Weights of a small encoder-decoder audio transcriber: encoder arch conformer, decoder layers 6.
Rows from block 2 of the audio encoder of a small encoder-decoder audio transcriber, named by matrix and row number. Rows with one number belong to one neuron. Each number is 50 + 12 x the weight over its row's rms, rounded and kept within 0 to 99. All counts start at 0.
Before each neuron's rows are labels from the 100 clips, of 14976, where the neuron reaches its highest value: "responds to" is what is common among them. Only what is clearly more common there than usual is listed. The data: read English sentences (LibriTTS-R). In brackets: how many of the 100, against the usual share in percent.
# fc1: first MLP up (encoder.blocks.2.ff1.fc1.weight, 1280x320), inputs 107-213
# fc2: first MLP down (encoder.blocks.2.ff1.fc2.weight, 320x1280, transposed), outputs 107-213

responds to: the word "i" (43 vs 20.2)
fc1.544:50 66 35 46 30 47 50 44 56 28 70 66 73 40 40 44 57 40 33 45 53 34 51 62 39 51 37 34 50 58 51 46 63 61 28 62 53 41 55 41 36 39 54 59 62 47 37 53 34 49 58 61 44 33 42 35 41 24 47 46 60 41 43 54 55 73 64 50 83 58 35 45 44 73 51 42 53 51 32 45 30 50 42 41 43 51 42 54 57 64 42 69 46 43 63 49 45 38 58 33 63 51 50 56 53 52 52
fc2.544:86 62 38 40 63 45 60 52 40 58 65 58 61 52 79 46 46 48 37 68 44 41 48 41 44 76 24 55 50 48 55 41 42 61 46 21 57 60 50 60 47 42 54 56 46 54 49 61 51 60 35 71 55 42 38 44 48 46 48 68 39 49 75 42 34 63 73 49 49 50 48 45 36 39 46 54 32 68 65 56 49 50 49 33 54 71 37 29 30 40 41 47 43 49 26 36 57 54 56 34 65 54 57 47 55 34 45

responds to: the word "i" (44 vs 20.2)
fc1.149:48 48 67 69 44 57 67 72 36 28 44 46 38 39 66 48 55 50 49 57 67 43 18 51 49 55 54 57 57 62 53 48 52 47 28 46 45 57 65 57 68 50 42 44 65 61 61 58 60 48 56 50 60 43 54 36 47 47 18 54 38 51 65 38 44 48 60 50 49 52 39 36 37 59 35 50 34 43 46 52 44 62 74 57 52 39 76 45 71 23 65 29 79 41 50 30 48 55 65 35 63 59 51 30 53 65 42
fc2.149:34 53 57 58 51 20 55 56 62 45 55 60 51 24 36 48 70 44 82 54 41 45 45 28 53 54 70 36 48 52 30 37 37 33 64 37 46 49 58 32 51 47 30 26 41 51 66 46 48 43 60 51 49 56 15 44 41 42 56 34 58 66 36 59 50 39 58 55 41 49 55 21 57 53 63 50 39 52 58 54 47 35 81 48 67 53 40 47 42 48 48 42 38 55 57 36 43 41 59 54 65 47 75 71 61 70 42

responds to: voice: female (83 vs 52.2)
fc1.741:54 47 49 37 59 29 53 54 31 39 38 78 62 51 72 65 42 47 56 53 38 41 55 68 47 47 40 45 55 52 55 68 46 65 54 46 60 46 55 37 42 73 44 60 44 54 52 47 55 62 46 46 40 33 53 77 19 44 26 67 52 44 68 45 44 48 51 62 58 58 37 38 42 68 47 50 72 48 50 29 30 48 34 54 65 58 56 57 39 45 23 57 62 48 58 33 39 38 60 25 53 45 54 39 58 53 48
fc2.741:23 61 49 74 61 36 57 68 51 53 55 54 50 46 34 41 51 47 47 60 57 74 46 54 44 56 51 64 47 45 39 36 40 32 24 55 40 56 31 43 72 38 45 36 55 52 52 62 54 56 53 47 42 58 43 44 51 30 38 42 45 40 34 40 36 37 38 62 41 49 33 48 56 34 46 36 46 38 61 73 58 37 59 41 49 52 49 66 58 73 44 42 56 68 43 63 75 63 60 62 63 47 81 54 47 64 44

responds to: the word "you" (46 vs 14.4)
fc1.184:82 53 50 52 48 41 53 62 35 27 57 53 40 28 49 58 62 51 55 51 41 47 41 46 68 54 55 46 58 53 46 38 29 69 33 51 50 59 58 47 43 52 50 46 40 52 53 49 43 44 34 49 66 41 43 42 49 34 57 55 51 41 62 69 52 70 70 67 63 57 48 56 36 56 57 49 55 49 45 60 38 73 42 65 61 55 78 41 40 30 64 50 46 56 58 45 40 40 68 53 42 63 43 43 21 55 47
fc2.184:55 52 46 82 53 36 48 36 47 35 46 59 53 43 42 61 38 65 57 45 60 24 49 58 51 60 35 59 48 69 47 66 58 55 40 41 50 37 44 43 54 42 46 83 39 71 53 60 39 44 57 54 59 41 38 50 71 46 67 50 42 55 45 55 58 49 67 56 50 41 42 28 33 64 49 26 57 28 45 63 86 56 46 43 57 53 62 47 45 67 47 64 41 44 27 62 38 48 62 56 42 70 44 47 59 52 44

responds to: voice: male (78 vs 47.8)
fc1.482:56 58 38 58 40 30 69 27 62 54 57 65 56 52 69 52 35 49 63 64 44 45 52 70 51 39 59 34 52 64 68 43 35 43 59 44 58 41 61 16 35 41 40 69 22 25 45 58 50 43 27 66 59 46 53 45 52 37 31 61 37 39 62 56 58 64 55 41 49 63 29 34 70 42 39 57 49 57 55 57 64 31 42 52 58 34 47 51 52 51 43 38 55 40 57 23 50 42 45 27 60 33 66 49 33 66 47
fc2.482:35 58 61 56 62 50 59 37 63 57 58 44 52 48 66 10 35 39 50 58 50 47 46 67 56 48 51 41 63 39 52 35 32 63 51 42 26 42 29 63 58 72 63 47 40 35 51 47 40 55 44 51 23 63 50 45 48 51 43 53 56 62 42 55 54 50 47 61 52 46 43 54 60 45 22 48 43 52 48 55 43 88 40 52 66 44 61 57 56 75 46 68 29 48 62 50 40 61 83 43 47 73 57 59 29 47 61

responds to: the word "him" (68 vs 6.4)
fc1.150:68 38 64 56 51 57 78 48 37 54 40 59 54 45 44 45 39 48 57 59 45 47 44 65 51 50 43 24 47 33 60 61 72 44 68 39 43 30 61 56 47 62 68 63 43 50 48 51 34 64 48 52 56 53 64 38 21 46 38 65 56 47 57 43 64 60 56 63 59 43 59 59 58 35 36 33 71 34 56 52 58 51 60 55 40 60 52 57 40 29 33 50 37 43 54 35 35 51 70 54 57 58 53 30 48 52 47
fc2.150:18 35 38 63 42 39 71 53 40 78 48 37 58 43 49 60 42 48 63 56 65 54 55 54 56 61 35 40 61 71 58 66 53 66 62 40 40 42 49 50 67 38 48 57 75 71 30 55 47 50 51 55 52 57 36 48 23 53 28 44 43 73 48 39 62 27 51 75 45 56 68 32 47 58 48 46 55 56 57 61 57 72 47 49 52 34 67 45 49 40 56 52 47 63 41 39 41 47 29 31 37 52 68 37 73 50 41

responds to: voice: male (82 vs 47.8)
fc1.611:46 53 52 48 50 58 67 49 41 50 43 55 54 54 43 62 57 38 61 38 50 34 50 65 54 39 29 38 53 50 41 48 32 56 42 52 42 43 44 39 44 74 29 72 47 41 63 32 44 61 58 57 69 54 54 43 50 36 32 55 39 51 74 32 40 60 54 47 72 53 49 57 47 54 48 58 46 44 40 41 47 60 46 44 44 53 82 55 75 56 33 44 34 53 31 37 41 55 50 37 34 43 36 35 47 72 52
fc2.611:41 49 56 55 62 66 66 43 52 25 47 74 43 52 61 57 49 45 76 48 37 73 46 44 50 58 55 48 41 46 82 34 40 36 45 65 40 59 56 58 66 34 69 42 44 42 53 26 57 50 63 29 66 39 46 46 38 55 35 65 54 47 57 44 48 42 54 58 34 42 42 54 51 25 38 49 44 67 56 44 38 59 51 67 45 43 40 32 84 52 59 57 52 47 59 36 46 36 42 42 59 63 49 56 62 51 44

responds to: voice: female (85 vs 52.2)
fc1.207:44 48 67 56 51 38 56 28 48 65 48 48 40 49 63 37 68 43 58 72 60 51 39 66 47 45 42 36 26 58 54 41 44 67 55 58 44 35 62 34 22 68 35 61 41 35 43 62 45 57 22 50 51 22 63 23 47 62 50 46 59 46 52 64 35 61 59 71 69 49 76 36 51 37 37 47 55 31 54 13 41 50 66 54 51 60 55 40 56 44 41 63 35 63 67 40 41 47 40 26 68 41 77 42 54 52 57
fc2.207:67 49 45 52 60 48 59 59 32 50 50 60 52 56 58 55 52 60 47 56 59 43 40 43 52 61 28 55 50 48 39 46 61 54 60 48 64 52 57 44 58 44 56 55 44 49 36 58 56 55 39 33 54 44 55 68 54 29 44 55 68 43 63 37 57 42 59 54 56 31 21 54 48 38 46 37 22 30 50 52 29 56 52 70 72 76 43 33 40 50 37 35 57 33 30 52 56 53 68 40 71 51 54 33 58 40 35

responds to: the word "his" (25 vs 9.9)
fc1.679:91 61 33 38 44 50 44 63 40 40 36 67 55 63 70 49 66 50 58 59 38 49 41 50 61 31 52 41 50 67 61 27 55 45 28 57 65 61 44 56 47 64 55 62 28 48 58 46 39 60 45 54 68 61 46 41 46 30 41 56 47 39 48 41 35 64 51 53 54 45 61 32 36 60 54 62 50 38 48 24 56 47 36 53 57 52 77 41 26 46 39 63 49 54 35 40 60 44 53 39 35 48 51 15 46 60 49
fc2.679:37 45 26 39 55 47 34 36 45 37 60 64 45 48 47 57 42 52 52 54 39 43 50 73 42 58 32 42 61 50 49 39 46 44 24 54 45 41 55 38 56 43 52 53 47 68 46 53 57 58 54 57 48 78 70 34 53 72 70 63 48 27 28 76 30 60 29 40 34 56 43 65 45 41 27 40 68 30 22 36 38 50 28 48 55 62 47 23 35 51 46 46 43 36 42 38 73 54 54 74 38 41 43 51 43 42 68

responds to: the word "with" (26 vs 9)
fc1.744:56 46 27 38 54 30 58 29 21 63 49 52 48 48 41 40 77 34 58 68 48 44 27 38 61 30 31 62 57 54 54 56 21 47 30 53 60 62 36 53 49 44 71 50 52 53 40 38 62 52 61 50 69 65 62 36 45 49 59 37 36 40 58 55 50 64 58 61 63 51 41 39 38 64 65 79 59 56 48 47 44 41 42 58 57 54 60 39 63 52 78 53 45 51 37 46 57 40 58 35 50 48 23 27 45 58 77
fc2.744:49 52 45 39 30 65 38 29 66 34 44 46 53 31 66 55 39 59 46 46 47 62 42 42 54 59 55 63 77 64 47 22 67 47 53 44 53 41 36 40 64 45 63 74 48 56 22 38 69 30 43 53 54 52 58 45 36 68 44 67 66 46 57 46 58 37 31 35 57 56 53 54 51 49 64 48 38 52 50 63 67 70 37 60 29 52 64 57 52 25 37 40 50 38 50 68 38 50 69 51 59 50 53 68 55 52 68

responds to: the word "you" (65 vs 14.4)
fc1.226:62 71 41 46 40 48 84 60 47 43 32 43 33 60 61 36 58 57 48 42 46 32 53 56 62 54 56 55 26 57 52 62 73 59 54 70 64 76 32 41 66 39 71 37 57 47 35 60 51 53 42 51 50 42 56 19 54 68 49 68 39 42 58 40 56 53 55 53 50 41 51 42 72 61 41 55 75 23 42 51 59 39 49 62 57 61 62 40 46 64 54 65 62 43 51 59 42 47 58 33 51 49 48 31 50 36 43
fc2.226:43 49 45 53 47 70 39 50 45 49 35 74 60 58 69 62 40 46 19 64 60 64 44 63 54 53 53 50 75 51 38 37 38 44 51 62 42 42 50 47 53 55 33 56 50 47 36 51 75 63 46 38 39 55 77 48 57 44 38 65 47 48 74 42 64 58 43 70 57 36 54 62 56 50 45 57 42 29 50 45 49 69 39 11 57 43 49 44 52 46 56 25 43 53 32 41 41 50 75 56 50 57 48 60 41 64 82

responds to: the word "you" (67 vs 14.4)
fc1.670:36 61 55 50 42 43 48 80 49 43 41 47 41 16 41 57 45 51 32 64 36 42 39 55 52 60 57 60 39 40 41 61 28 55 66 56 43 51 33 56 55 39 49 41 50 48 39 34 42 36 36 63 63 52 63 25 44 45 46 47 59 61 57 42 40 52 54 39 37 69 39 58 47 72 68 38 53 52 42 51 39 74 43 24 52 43 67 56 29 31 49 43 20 46 53 37 57 57 59 42 38 59 48 36 47 61 44
fc2.670:64 66 64 49 55 52 40 76 48 43 73 50 57 39 48 34 60 55 56 40 57 43 56 58 08 47 64 51 59 51 58 36 33 76 58 53 55 44 48 53 42 51 43 57 48 46 46 62 33 47 43 67 44 43 46 38 71 47 64 49 57 62 21 28 72 62 32 65 51 47 51 56 46 45 69 48 32 57 64 68 51 58 65 44 58 50 68 47 68 66 44 41 54 50 39 78 53 46 71 43 53 62 44 43 56 29 49

responds to: the word "him" (28 vs 6.4)
fc1.260:47 65 38 60 53 47 74 58 38 41 47 47 32 36 45 61 47 49 48 41 39 53 55 38 56 60 41 54 55 38 52 43 47 42 36 41 48 37 71 39 45 42 71 47 63 64 55 48 41 44 43 52 60 43 43 50 19 47 30 56 37 58 57 47 56 53 48 40 29 23 44 36 54 66 49 42 38 53 50 54 53 40 41 67 36 72 53 56 40 56 66 53 57 32 32 47 39 40 47 55 57 47 42 64 48 67 52
fc2.260:50 51 45 56 62 48 70 58 61 81 26 36 48 54 56 60 39 51 57 34 53 56 36 55 49 72 47 63 52 43 61 82 57 54 50 33 40 50 60 52 44 47 61 50 47 69 50 67 31 48 47 73 69 58 59 45 42 34 45 47 67 46 55 57 57 37 49 54 36 40 53 32 56 35 53 31 62 49 41 53 60 62 46 43 40 43 43 44 41 41 60 56 33 70 45 61 36 58 59 59 31 68 55 43 46 36 57

responds to: the word "i" (46 vs 20.2)
fc1.204:63 46 35 33 40 50 55 26 52 20 59 55 33 52 65 32 32 51 32 31 59 75 55 54 55 57 30 57 66 45 48 47 53 60 43 54 68 44 42 45 50 51 43 73 66 41 31 52 31 39 55 53 58 55 52 47 40 51 60 65 59 40 62 29 54 38 53 52 64 54 59 44 51 61 62 73 65 61 31 50 48 60 35 36 45 41 48 61 48 50 60 53 44 50 53 53 52 58 65 44 38 18 78 45 35 35 51
fc2.204:66 41 50 51 36 47 34 50 50 37 41 38 25 61 46 54 55 53 52 55 39 54 41 37 27 51 30 65 64 44 37 51 51 54 37 46 76 60 63 50 55 49 59 58 59 60 53 53 53 24 66 49 35 42 37 54 34 57 66 44 74 60 41 56 56 36 64 48 43 71 29 48 45 45 46 49 24 60 62 64 34 38 58 50 46 68 51 46 42 53 70 19 70 42 33 59 32 52 54 58 48 42 49 40 56 31 43

responds to: the word "you" (58 vs 14.4); the word "your" (52 vs 3.5)
fc1.590:69 45 64 40 36 57 60 24 43 43 51 41 30 52 71 48 81 34 31 56 59 45 58 52 57 56 37 41 49 36 44 45 36 62 25 70 73 49 53 49 43 69 61 47 54 45 46 44 36 56 58 63 59 42 44 70 45 36 43 60 56 57 49 63 57 47 50 55 64 38 52 40 30 73 41 55 64 62 21 45 41 53 24 43 40 40 57 50 65 59 64 63 68 60 64 43 46 37 70 37 40 28 53 37 51 47 71
fc2.590:37 68 52 65 59 44 34 59 43 49 54 42 53 36 46 43 59 20 45 66 67 60 73 50 48 65 46 39 57 40 44 39 31 31 42 47 62 59 41 41 62 58 63 43 50 30 74 46 55 49 38 62 37 46 48 58 58 21 62 40 53 57 31 47 60 56 54 68 51 45 44 69 61 42 44 53 51 37 42 66 55 48 64 66 43 66 55 42 49 38 59 58 53 60 53 57 52 59 68 67 55 33 53 51 30 23 54

responds to: the word "not" (44 vs 9.1); the word "that" (31 vs 13.7)
fc1.361:37 61 42 49 34 49 41 54 40 34 45 59 60 10 48 57 52 59 46 38 50 58 54 48 76 51 42 38 65 34 48 39 39 64 48 48 64 48 44 24 50 52 52 58 54 42 41 30 62 55 49 23 44 42 32 36 45 24 35 65 48 37 72 46 49 45 43 54 47 41 45 49 54 62 56 40 41 68 31 35 27 54 26 39 51 66 65 40 46 43 34 51 46 58 52 39 55 57 48 37 63 29 59 51 28 53 46
fc2.361:45 81 47 37 53 53 40 54 44 49 74 28 41 58 51 68 62 45 32 48 58 55 47 51 27 64 41 62 60 32 45 50 56 51 68 48 70 72 41 52 61 50 26 44 63 57 68 44 65 38 31 63 47 62 46 52 53 44 42 46 46 19 57 28 33 53 53 50 46 53 52 53 55 29 66 50 43 41 68 49 55 53 68 55 48 65 53 64 45 55 35 56 35 39 52 67 63 67 31 38 59 28 48 40 52 28 26

responds to: the word "his" (46 vs 9.9)
fc1.2:53 49 32 52 48 28 54 27 59 53 50 54 54 37 52 68 73 58 48 58 68 57 46 32 59 34 40 42 62 68 59 42 44 56 59 51 51 41 53 45 31 44 45 52 71 47 49 45 72 63 59 64 42 39 29 53 35 40 22 48 58 56 73 58 55 44 65 48 33 67 81 40 44 35 66 60 62 40 46 67 66 43 53 51 66 48 46 39 36 28 28 55 51 62 60 38 66 52 32 48 86 43 64 44 59 55 34
fc2.2:45 61 54 50 31 62 54 34 54 35 54 41 53 55 50 45 74 59 42 63 59 48 42 58 58 60 46 33 57 38 32 48 77 62 69 61 56 30 54 37 58 50 44 41 37 42 56 48 46 45 32 40 43 63 37 53 21 53 49 43 37 39 50 37 65 56 71 46 30 49 51 37 36 68 25 45 65 47 46 65 68 56 36 63 61 49 48 46 56 42 51 61 43 55 52 69 53 50 45 30 52 50 48 29 60 42 20

responds to: the word "i" (47 vs 20.2)
fc1.441:59 37 58 33 57 43 58 13 45 28 54 62 48 41 64 42 49 52 56 67 44 61 58 60 40 40 26 46 55 47 60 56 60 65 44 56 58 30 33 51 26 79 37 63 60 38 33 56 44 57 51 64 77 22 35 37 44 52 50 54 55 52 54 34 51 52 40 66 74 64 59 63 32 64 44 35 53 43 36 43 49 66 44 41 33 42 47 54 43 68 31 44 33 35 31 58 55 46 56 49 64 26 60 40 43 47 52
fc2.441:71 59 41 40 40 71 38 59 58 48 37 43 28 54 59 34 57 50 53 45 50 61 51 62 35 43 53 52 45 39 33 48 39 51 53 60 67 62 48 53 37 52 59 30 58 26 61 29 27 15 48 44 40 53 32 65 71 31 82 45 52 62 40 64 59 28 63 67 43 40 44 56 58 54 44 33 46 56 44 45 51 43 72 59 50 45 50 64 46 60 53 54 40 44 46 43 48 58 41 61 74 47 51 53 43 54 34

responds to: the word "with" (31 vs 9)
fc1.519:57 51 50 33 60 50 46 46 58 45 39 47 58 47 86 38 54 50 30 74 42 37 52 41 61 31 57 46 36 75 53 51 46 59 75 20 57 65 44 49 35 59 34 61 50 62 54 37 64 48 28 53 67 32 50 52 42 45 21 43 43 47 56 59 35 60 68 41 34 60 34 33 32 67 61 54 49 53 46 42 71 58 45 30 33 38 80 35 33 49 57 67 48 42 40 33 37 57 60 55 51 42 42 51 42 61 57
fc2.519:45 51 49 55 59 53 31 46 48 61 50 31 62 44 40 47 36 50 40 66 41 60 32 44 50 57 39 62 48 52 55 61 57 56 38 45 40 45 59 58 40 55 53 46 43 42 62 47 57 38 44 57 48 41 44 42 57 69 29 55 35 51 56 66 41 56 42 48 39 56 59 48 43 62 44 56 28 86 66 45 36 64 51 32 36 51 71 47 42 77 50 56 51 45 33 47 42 49 29 51 57 68 68 40 43 56 56

responds to: the word "i" (57 vs 20.2)
fc1.129:69 48 37 41 34 37 63 27 64 22 45 55 40 54 58 41 41 49 39 48 47 32 69 67 58 45 28 42 61 51 61 59 67 64 19 47 62 42 24 41 43 39 49 70 57 52 23 59 51 41 59 36 65 48 46 35 45 39 42 53 68 47 56 28 51 48 60 51 53 61 53 60 39 61 52 70 69 43 30 52 39 58 22 51 41 35 56 35 34 55 63 49 48 36 67 38 52 53 63 54 54 28 58 39 61 49 38
fc2.129:75 53 54 55 49 51 36 59 51 38 41 61 39 51 58 43 61 50 57 57 54 63 58 54 35 53 34 59 67 56 31 31 58 71 47 61 72 55 58 64 57 57 56 45 66 54 39 35 50 19 60 70 55 39 36 41 62 31 75 39 60 69 63 39 66 28 52 55 59 57 43 49 53 45 52 57 32 39 51 79 40 64 59 29 64 36 52 61 41 53 57 43 45 44 38 48 47 53 50 67 57 45 64 56 65 49 35

responds to: the word "you" (60 vs 14.4)
fc1.55:47 38 64 78 46 43 61 45 50 31 50 56 47 41 65 23 63 49 59 39 62 57 40 39 60 66 46 38 36 42 39 66 50 55 50 62 69 60 44 48 38 32 58 57 40 56 53 65 51 36 50 46 68 56 60 37 35 35 40 56 51 61 72 44 46 37 68 68 73 54 41 28 55 49 39 64 59 44 34 55 56 48 43 38 34 49 44 38 45 28 59 77 54 61 45 44 51 46 60 47 72 49 60 46 48 38 59
fc2.55:53 36 42 36 51 53 40 48 59 63 58 48 37 49 38 32 38 52 47 40 69 45 44 30 40 64 69 60 61 59 57 47 43 55 30 37 54 37 60 40 43 40 46 37 51 43 67 54 22 43 24 57 62 33 32 69 65 31 60 44 39 66 26 72 45 61 51 50 32 38 54 40 44 68 30 43 38 63 60 62 63 33 28 49 35 58 57 46 35 50 54 62 72 31 71 51 40 51 39 75 56 49 54 58 52 39 48

responds to: the word "with" (28 vs 9)
fc1.716:46 35 46 41 44 49 68 58 39 54 53 47 37 52 62 50 57 63 47 69 61 41 60 58 65 31 73 49 43 44 67 43 22 73 56 58 37 45 55 39 35 64 42 55 37 53 36 48 59 41 25 28 37 19 50 53 38 61 21 45 51 46 65 56 47 66 33 48 36 64 51 56 36 52 57 48 30 54 45 43 38 42 48 63 71 38 58 44 42 50 42 43 63 48 61 55 45 34 58 37 48 63 33 65 47 86 56
fc2.716:51 52 62 55 54 60 54 48 46 50 69 55 46 40 50 65 42 28 32 52 49 64 32 54 42 35 49 41 44 41 57 41 30 54 53 74 39 53 52 47 59 50 35 40 37 61 63 40 59 42 22 46 40 28 51 70 45 43 40 36 58 52 48 42 38 53 42 48 31 59 27 62 66 47 38 42 63 55 73 59 49 33 75 59 36 43 47 42 47 28 47 75 56 34 50 81 42 57 46 56 63 52 54 63 72 60 51

responds to: the word "said" (30 vs 9.8)
fc1.668:57 63 36 27 40 49 38 45 75 35 64 45 76 22 58 33 63 66 77 41 49 50 28 50 51 49 52 37 64 38 53 49 58 54 47 57 63 50 42 39 51 29 41 51 62 46 51 50 49 48 53 43 66 62 41 30 33 49 52 69 20 36 63 40 55 48 49 53 53 47 63 54 59 55 21 61 90 50 45 43 49 59 67 31 32 33 56 23 36 53 41 25 48 52 53 43 72 42 50 29 70 44 63 61 36 56 35
fc2.668:27 50 40 52 71 45 40 33 58 71 65 62 73 65 62 47 36 49 49 42 44 52 57 50 41 59 62 41 49 64 47 82 39 47 43 51 47 44 44 35 43 44 15 57 60 30 43 41 59 58 39 68 65 54 26 47 38 39 40 63 33 56 34 57 43 56 57 58 50 52 27 42 49 45 47 44 66 50 29 45 70 57 58 47 62 41 62 10 35 61 39 41 51 35 51 53 52 33 50 74 51 48 58 85 58 49 48

responds to: the word "him" (26 vs 6.4)
fc1.140:42 25 54 40 56 48 67 45 46 61 35 48 60 35 64 65 42 48 53 65 38 42 56 55 50 40 38 55 34 30 49 61 54 39 60 41 45 51 79 68 69 43 56 51 65 71 43 66 61 54 48 68 53 47 43 24 39 42 43 65 47 30 46 54 62 55 41 54 54 49 51 67 54 55 68 43 53 42 66 24 51 56 49 44 41 68 55 51 61 32 56 31 46 50 38 34 66 36 66 38 60 44 53 49 47 51 48
fc2.140:62 55 27 67 63 35 46 67 61 61 24 31 38 51 56 56 47 55 56 42 68 62 43 31 39 52 43 51 46 68 44 62 63 64 49 52 38 54 52 57 52 49 59 39 64 56 60 51 33 59 38 64 53 49 45 65 38 58 46 45 68 67 42 59 69 49 41 58 33 52 47 33 52 28 54 33 52 68 58 77 65 65 59 61 46 56 52 53 52 52 38 52 39 50 52 64 52 63 39 55 36 38 47 46 52 52 53

responds to: the word "i" (48 vs 20.2)
fc1.464:45 69 65 56 61 20 56 57 48 68 47 54 29 46 50 65 60 45 59 53 42 21 38 52 49 53 41 66 48 64 49 50 73 64 47 37 40 53 64 44 56 54 53 49 53 56 43 79 64 66 33 51 51 73 37 31 30 58 38 52 42 48 53 46 31 60 48 54 47 60 40 37 52 52 68 43 39 44 65 49 49 53 61 58 58 45 46 51 69 41 63 53 49 55 51 36 39 53 43 49 41 40 67 51 56 44 71
fc2.464:59 47 46 53 44 34 49 59 52 66 53 58 60 40 65 42 53 57 59 58 52 49 51 49 52 30 44 55 29 52 18 39 21 50 31 52 50 48 72 31 70 45 43 38 55 35 64 71 46 36 51 41 50 41 27 63 60 48 61 35 55 72 53 54 50 37 46 41 51 45 31 38 44 42 61 21 37 69 56 62 38 36 54 27 53 57 64 47 42 59 50 53 47 46 66 51 49 54 60 44 60 49 63 55 33 59 67

responds to: voice: male (81 vs 47.8)
fc1.137:57 41 48 21 46 73 46 20 39 38 48 58 58 52 48 56 68 60 39 46 38 47 32 60 68 36 62 44 43 56 50 32 49 59 46 72 49 43 49 39 57 64 62 50 53 51 57 49 49 48 64 40 46 61 54 56 50 45 48 61 50 43 53 55 57 60 56 49 57 34 58 62 55 67 47 46 71 44 47 44 47 67 44 57 37 41 53 56 46 38 38 75 41 71 44 51 65 60 65 52 47 45 68 33 30 53 47
fc2.137:16 45 49 29 58 43 68 47 49 52 27 41 57 65 66 49 44 59 35 70 49 51 34 26 59 43 46 65 50 34 51 46 57 58 54 39 53 42 55 51 52 53 30 55 32 60 72 48 52 51 56 45 57 43 33 56 64 59 47 68 57 46 56 49 75 44 24 45 30 51 40 59 56 49 58 22 44 44 65 48 40 50 34 53 48 67 43 44 16 54 55 35 71 36 50 35 58 45 64 54 41 55 42 29 47 58 47

responds to: the word "you" (51 vs 14.4)
fc1.587:54 38 59 61 47 61 61 25 39 39 47 53 45 63 52 63 57 41 38 35 52 45 62 40 35 59 50 38 50 59 61 60 60 45 48 56 49 42 53 30 71 59 69 44 42 46 42 51 44 62 43 40 37 54 47 61 41 46 57 75 52 54 60 42 62 55 61 72 68 45 85 62 45 49 53 51 83 55 39 49 54 59 27 52 33 59 63 13 60 39 61 53 55 65 36 43 32 62 41 13 47 30 49 22 42 41 69
fc2.587:29 55 43 57 38 53 51 54 39 59 63 55 61 49 62 39 66 47 36 46 51 56 62 43 35 61 56 40 42 56 51 27 37 47 59 66 57 50 37 47 45 68 55 44 57 21 43 34 48 40 47 47 28 51 27 84 42 28 31 48 52 67 37 64 46 46 46 72 61 18 47 58 63 32 32 45 43 52 37 38 59 34 46 41 42 60 29 51 54 48 46 53 58 51 64 40 58 48 71 47 58 52 67 55 42 28 41

responds to: the word "his" (62 vs 9.9)
fc1.377:55 51 38 60 34 29 54 60 63 52 66 58 52 36 85 62 43 38 26 56 69 63 38 42 64 50 32 44 63 42 55 60 35 43 55 64 66 54 63 55 43 61 44 49 60 62 56 42 33 59 39 41 55 65 45 48 43 27 33 54 44 48 60 66 35 60 48 33 45 46 54 40 44 60 49 54 96 56 29 51 60 41 45 64 70 56 51 52 55 44 39 61 45 57 42 44 52 62 40 42 50 35 72 40 53 45 56
fc2.377:60 42 41 68 53 53 72 68 31 38 69 86 60 44 62 72 33 34 48 53 41 55 48 43 50 55 41 49 48 52 29 53 63 51 48 49 68 58 71 57 51 67 58 57 63 61 52 69 63 52 37 35 58 27 30 47 45 40 52 62 39 38 40 46 60 49 65 37 52 34 48 47 50 54 43 53 49 39 55 57 63 48 65 53 78 62 44 39 56 36 68 38 57 28 33 34 41 60 45 44 48 65 46 58 52 52 38

responds to: the word "that" (42 vs 13.7)
fc1.308:43 45 27 42 47 55 41 48 53 32 56 53 50 42 72 36 52 62 22 59 53 39 31 66 69 47 64 56 49 51 49 46 32 58 55 46 67 58 43 27 29 54 39 52 46 48 37 31 60 40 50 41 35 40 47 45 31 55 13 48 51 32 39 64 33 66 44 54 49 71 69 71 46 50 63 43 50 65 47 31 51 69 54 29 53 36 74 33 37 36 49 33 51 57 42 45 76 62 66 55 47 42 49 64 24 50 53
fc2.308:41 53 45 44 42 56 28 25 39 58 59 31 38 55 59 64 46 28 25 42 43 70 40 53 40 53 34 50 51 54 65 25 39 37 50 61 60 42 52 45 47 51 48 48 56 40 44 36 59 34 27 61 48 46 44 62 51 37 47 38 49 43 35 58 38 64 36 50 29 59 35 50 60 54 61 67 43 58 58 36 65 36 68 48 47 39 62 45 39 68 41 45 43 70 42 77 71 62 51 55 36 50 77 79 55 46 55

responds to: the word "not" (29 vs 9.1)
fc1.479:73 31 42 47 67 33 52 62 30 56 52 45 58 56 46 37 44 30 51 47 49 67 55 42 46 56 38 36 41 42 57 40 39 44 60 45 46 35 41 47 32 50 31 58 77 54 59 20 43 61 38 63 87 63 52 42 40 51 51 51 30 48 45 38 52 50 45 38 58 66 48 49 50 44 49 43 53 49 45 42 44 59 67 44 36 41 59 49 65 20 44 30 57 43 40 41 39 50 45 40 67 42 44 54 51 53 39
fc2.479:63 59 47 66 33 38 53 54 46 46 66 34 41 40 34 49 53 52 57 40 33 65 56 71 59 63 47 43 53 53 62 49 35 53 50 48 74 38 50 59 40 49 40 48 48 59 25 55 25 59 30 62 46 57 38 65 51 45 39 31 23 42 38 53 51 68 52 50 37 45 40 51 44 48 59 53 40 50 52 56 43 48 45 45 34 50 50 57 52 65 61 47 67 40 41 62 35 55 39 63 44 41 48 31 55 31 32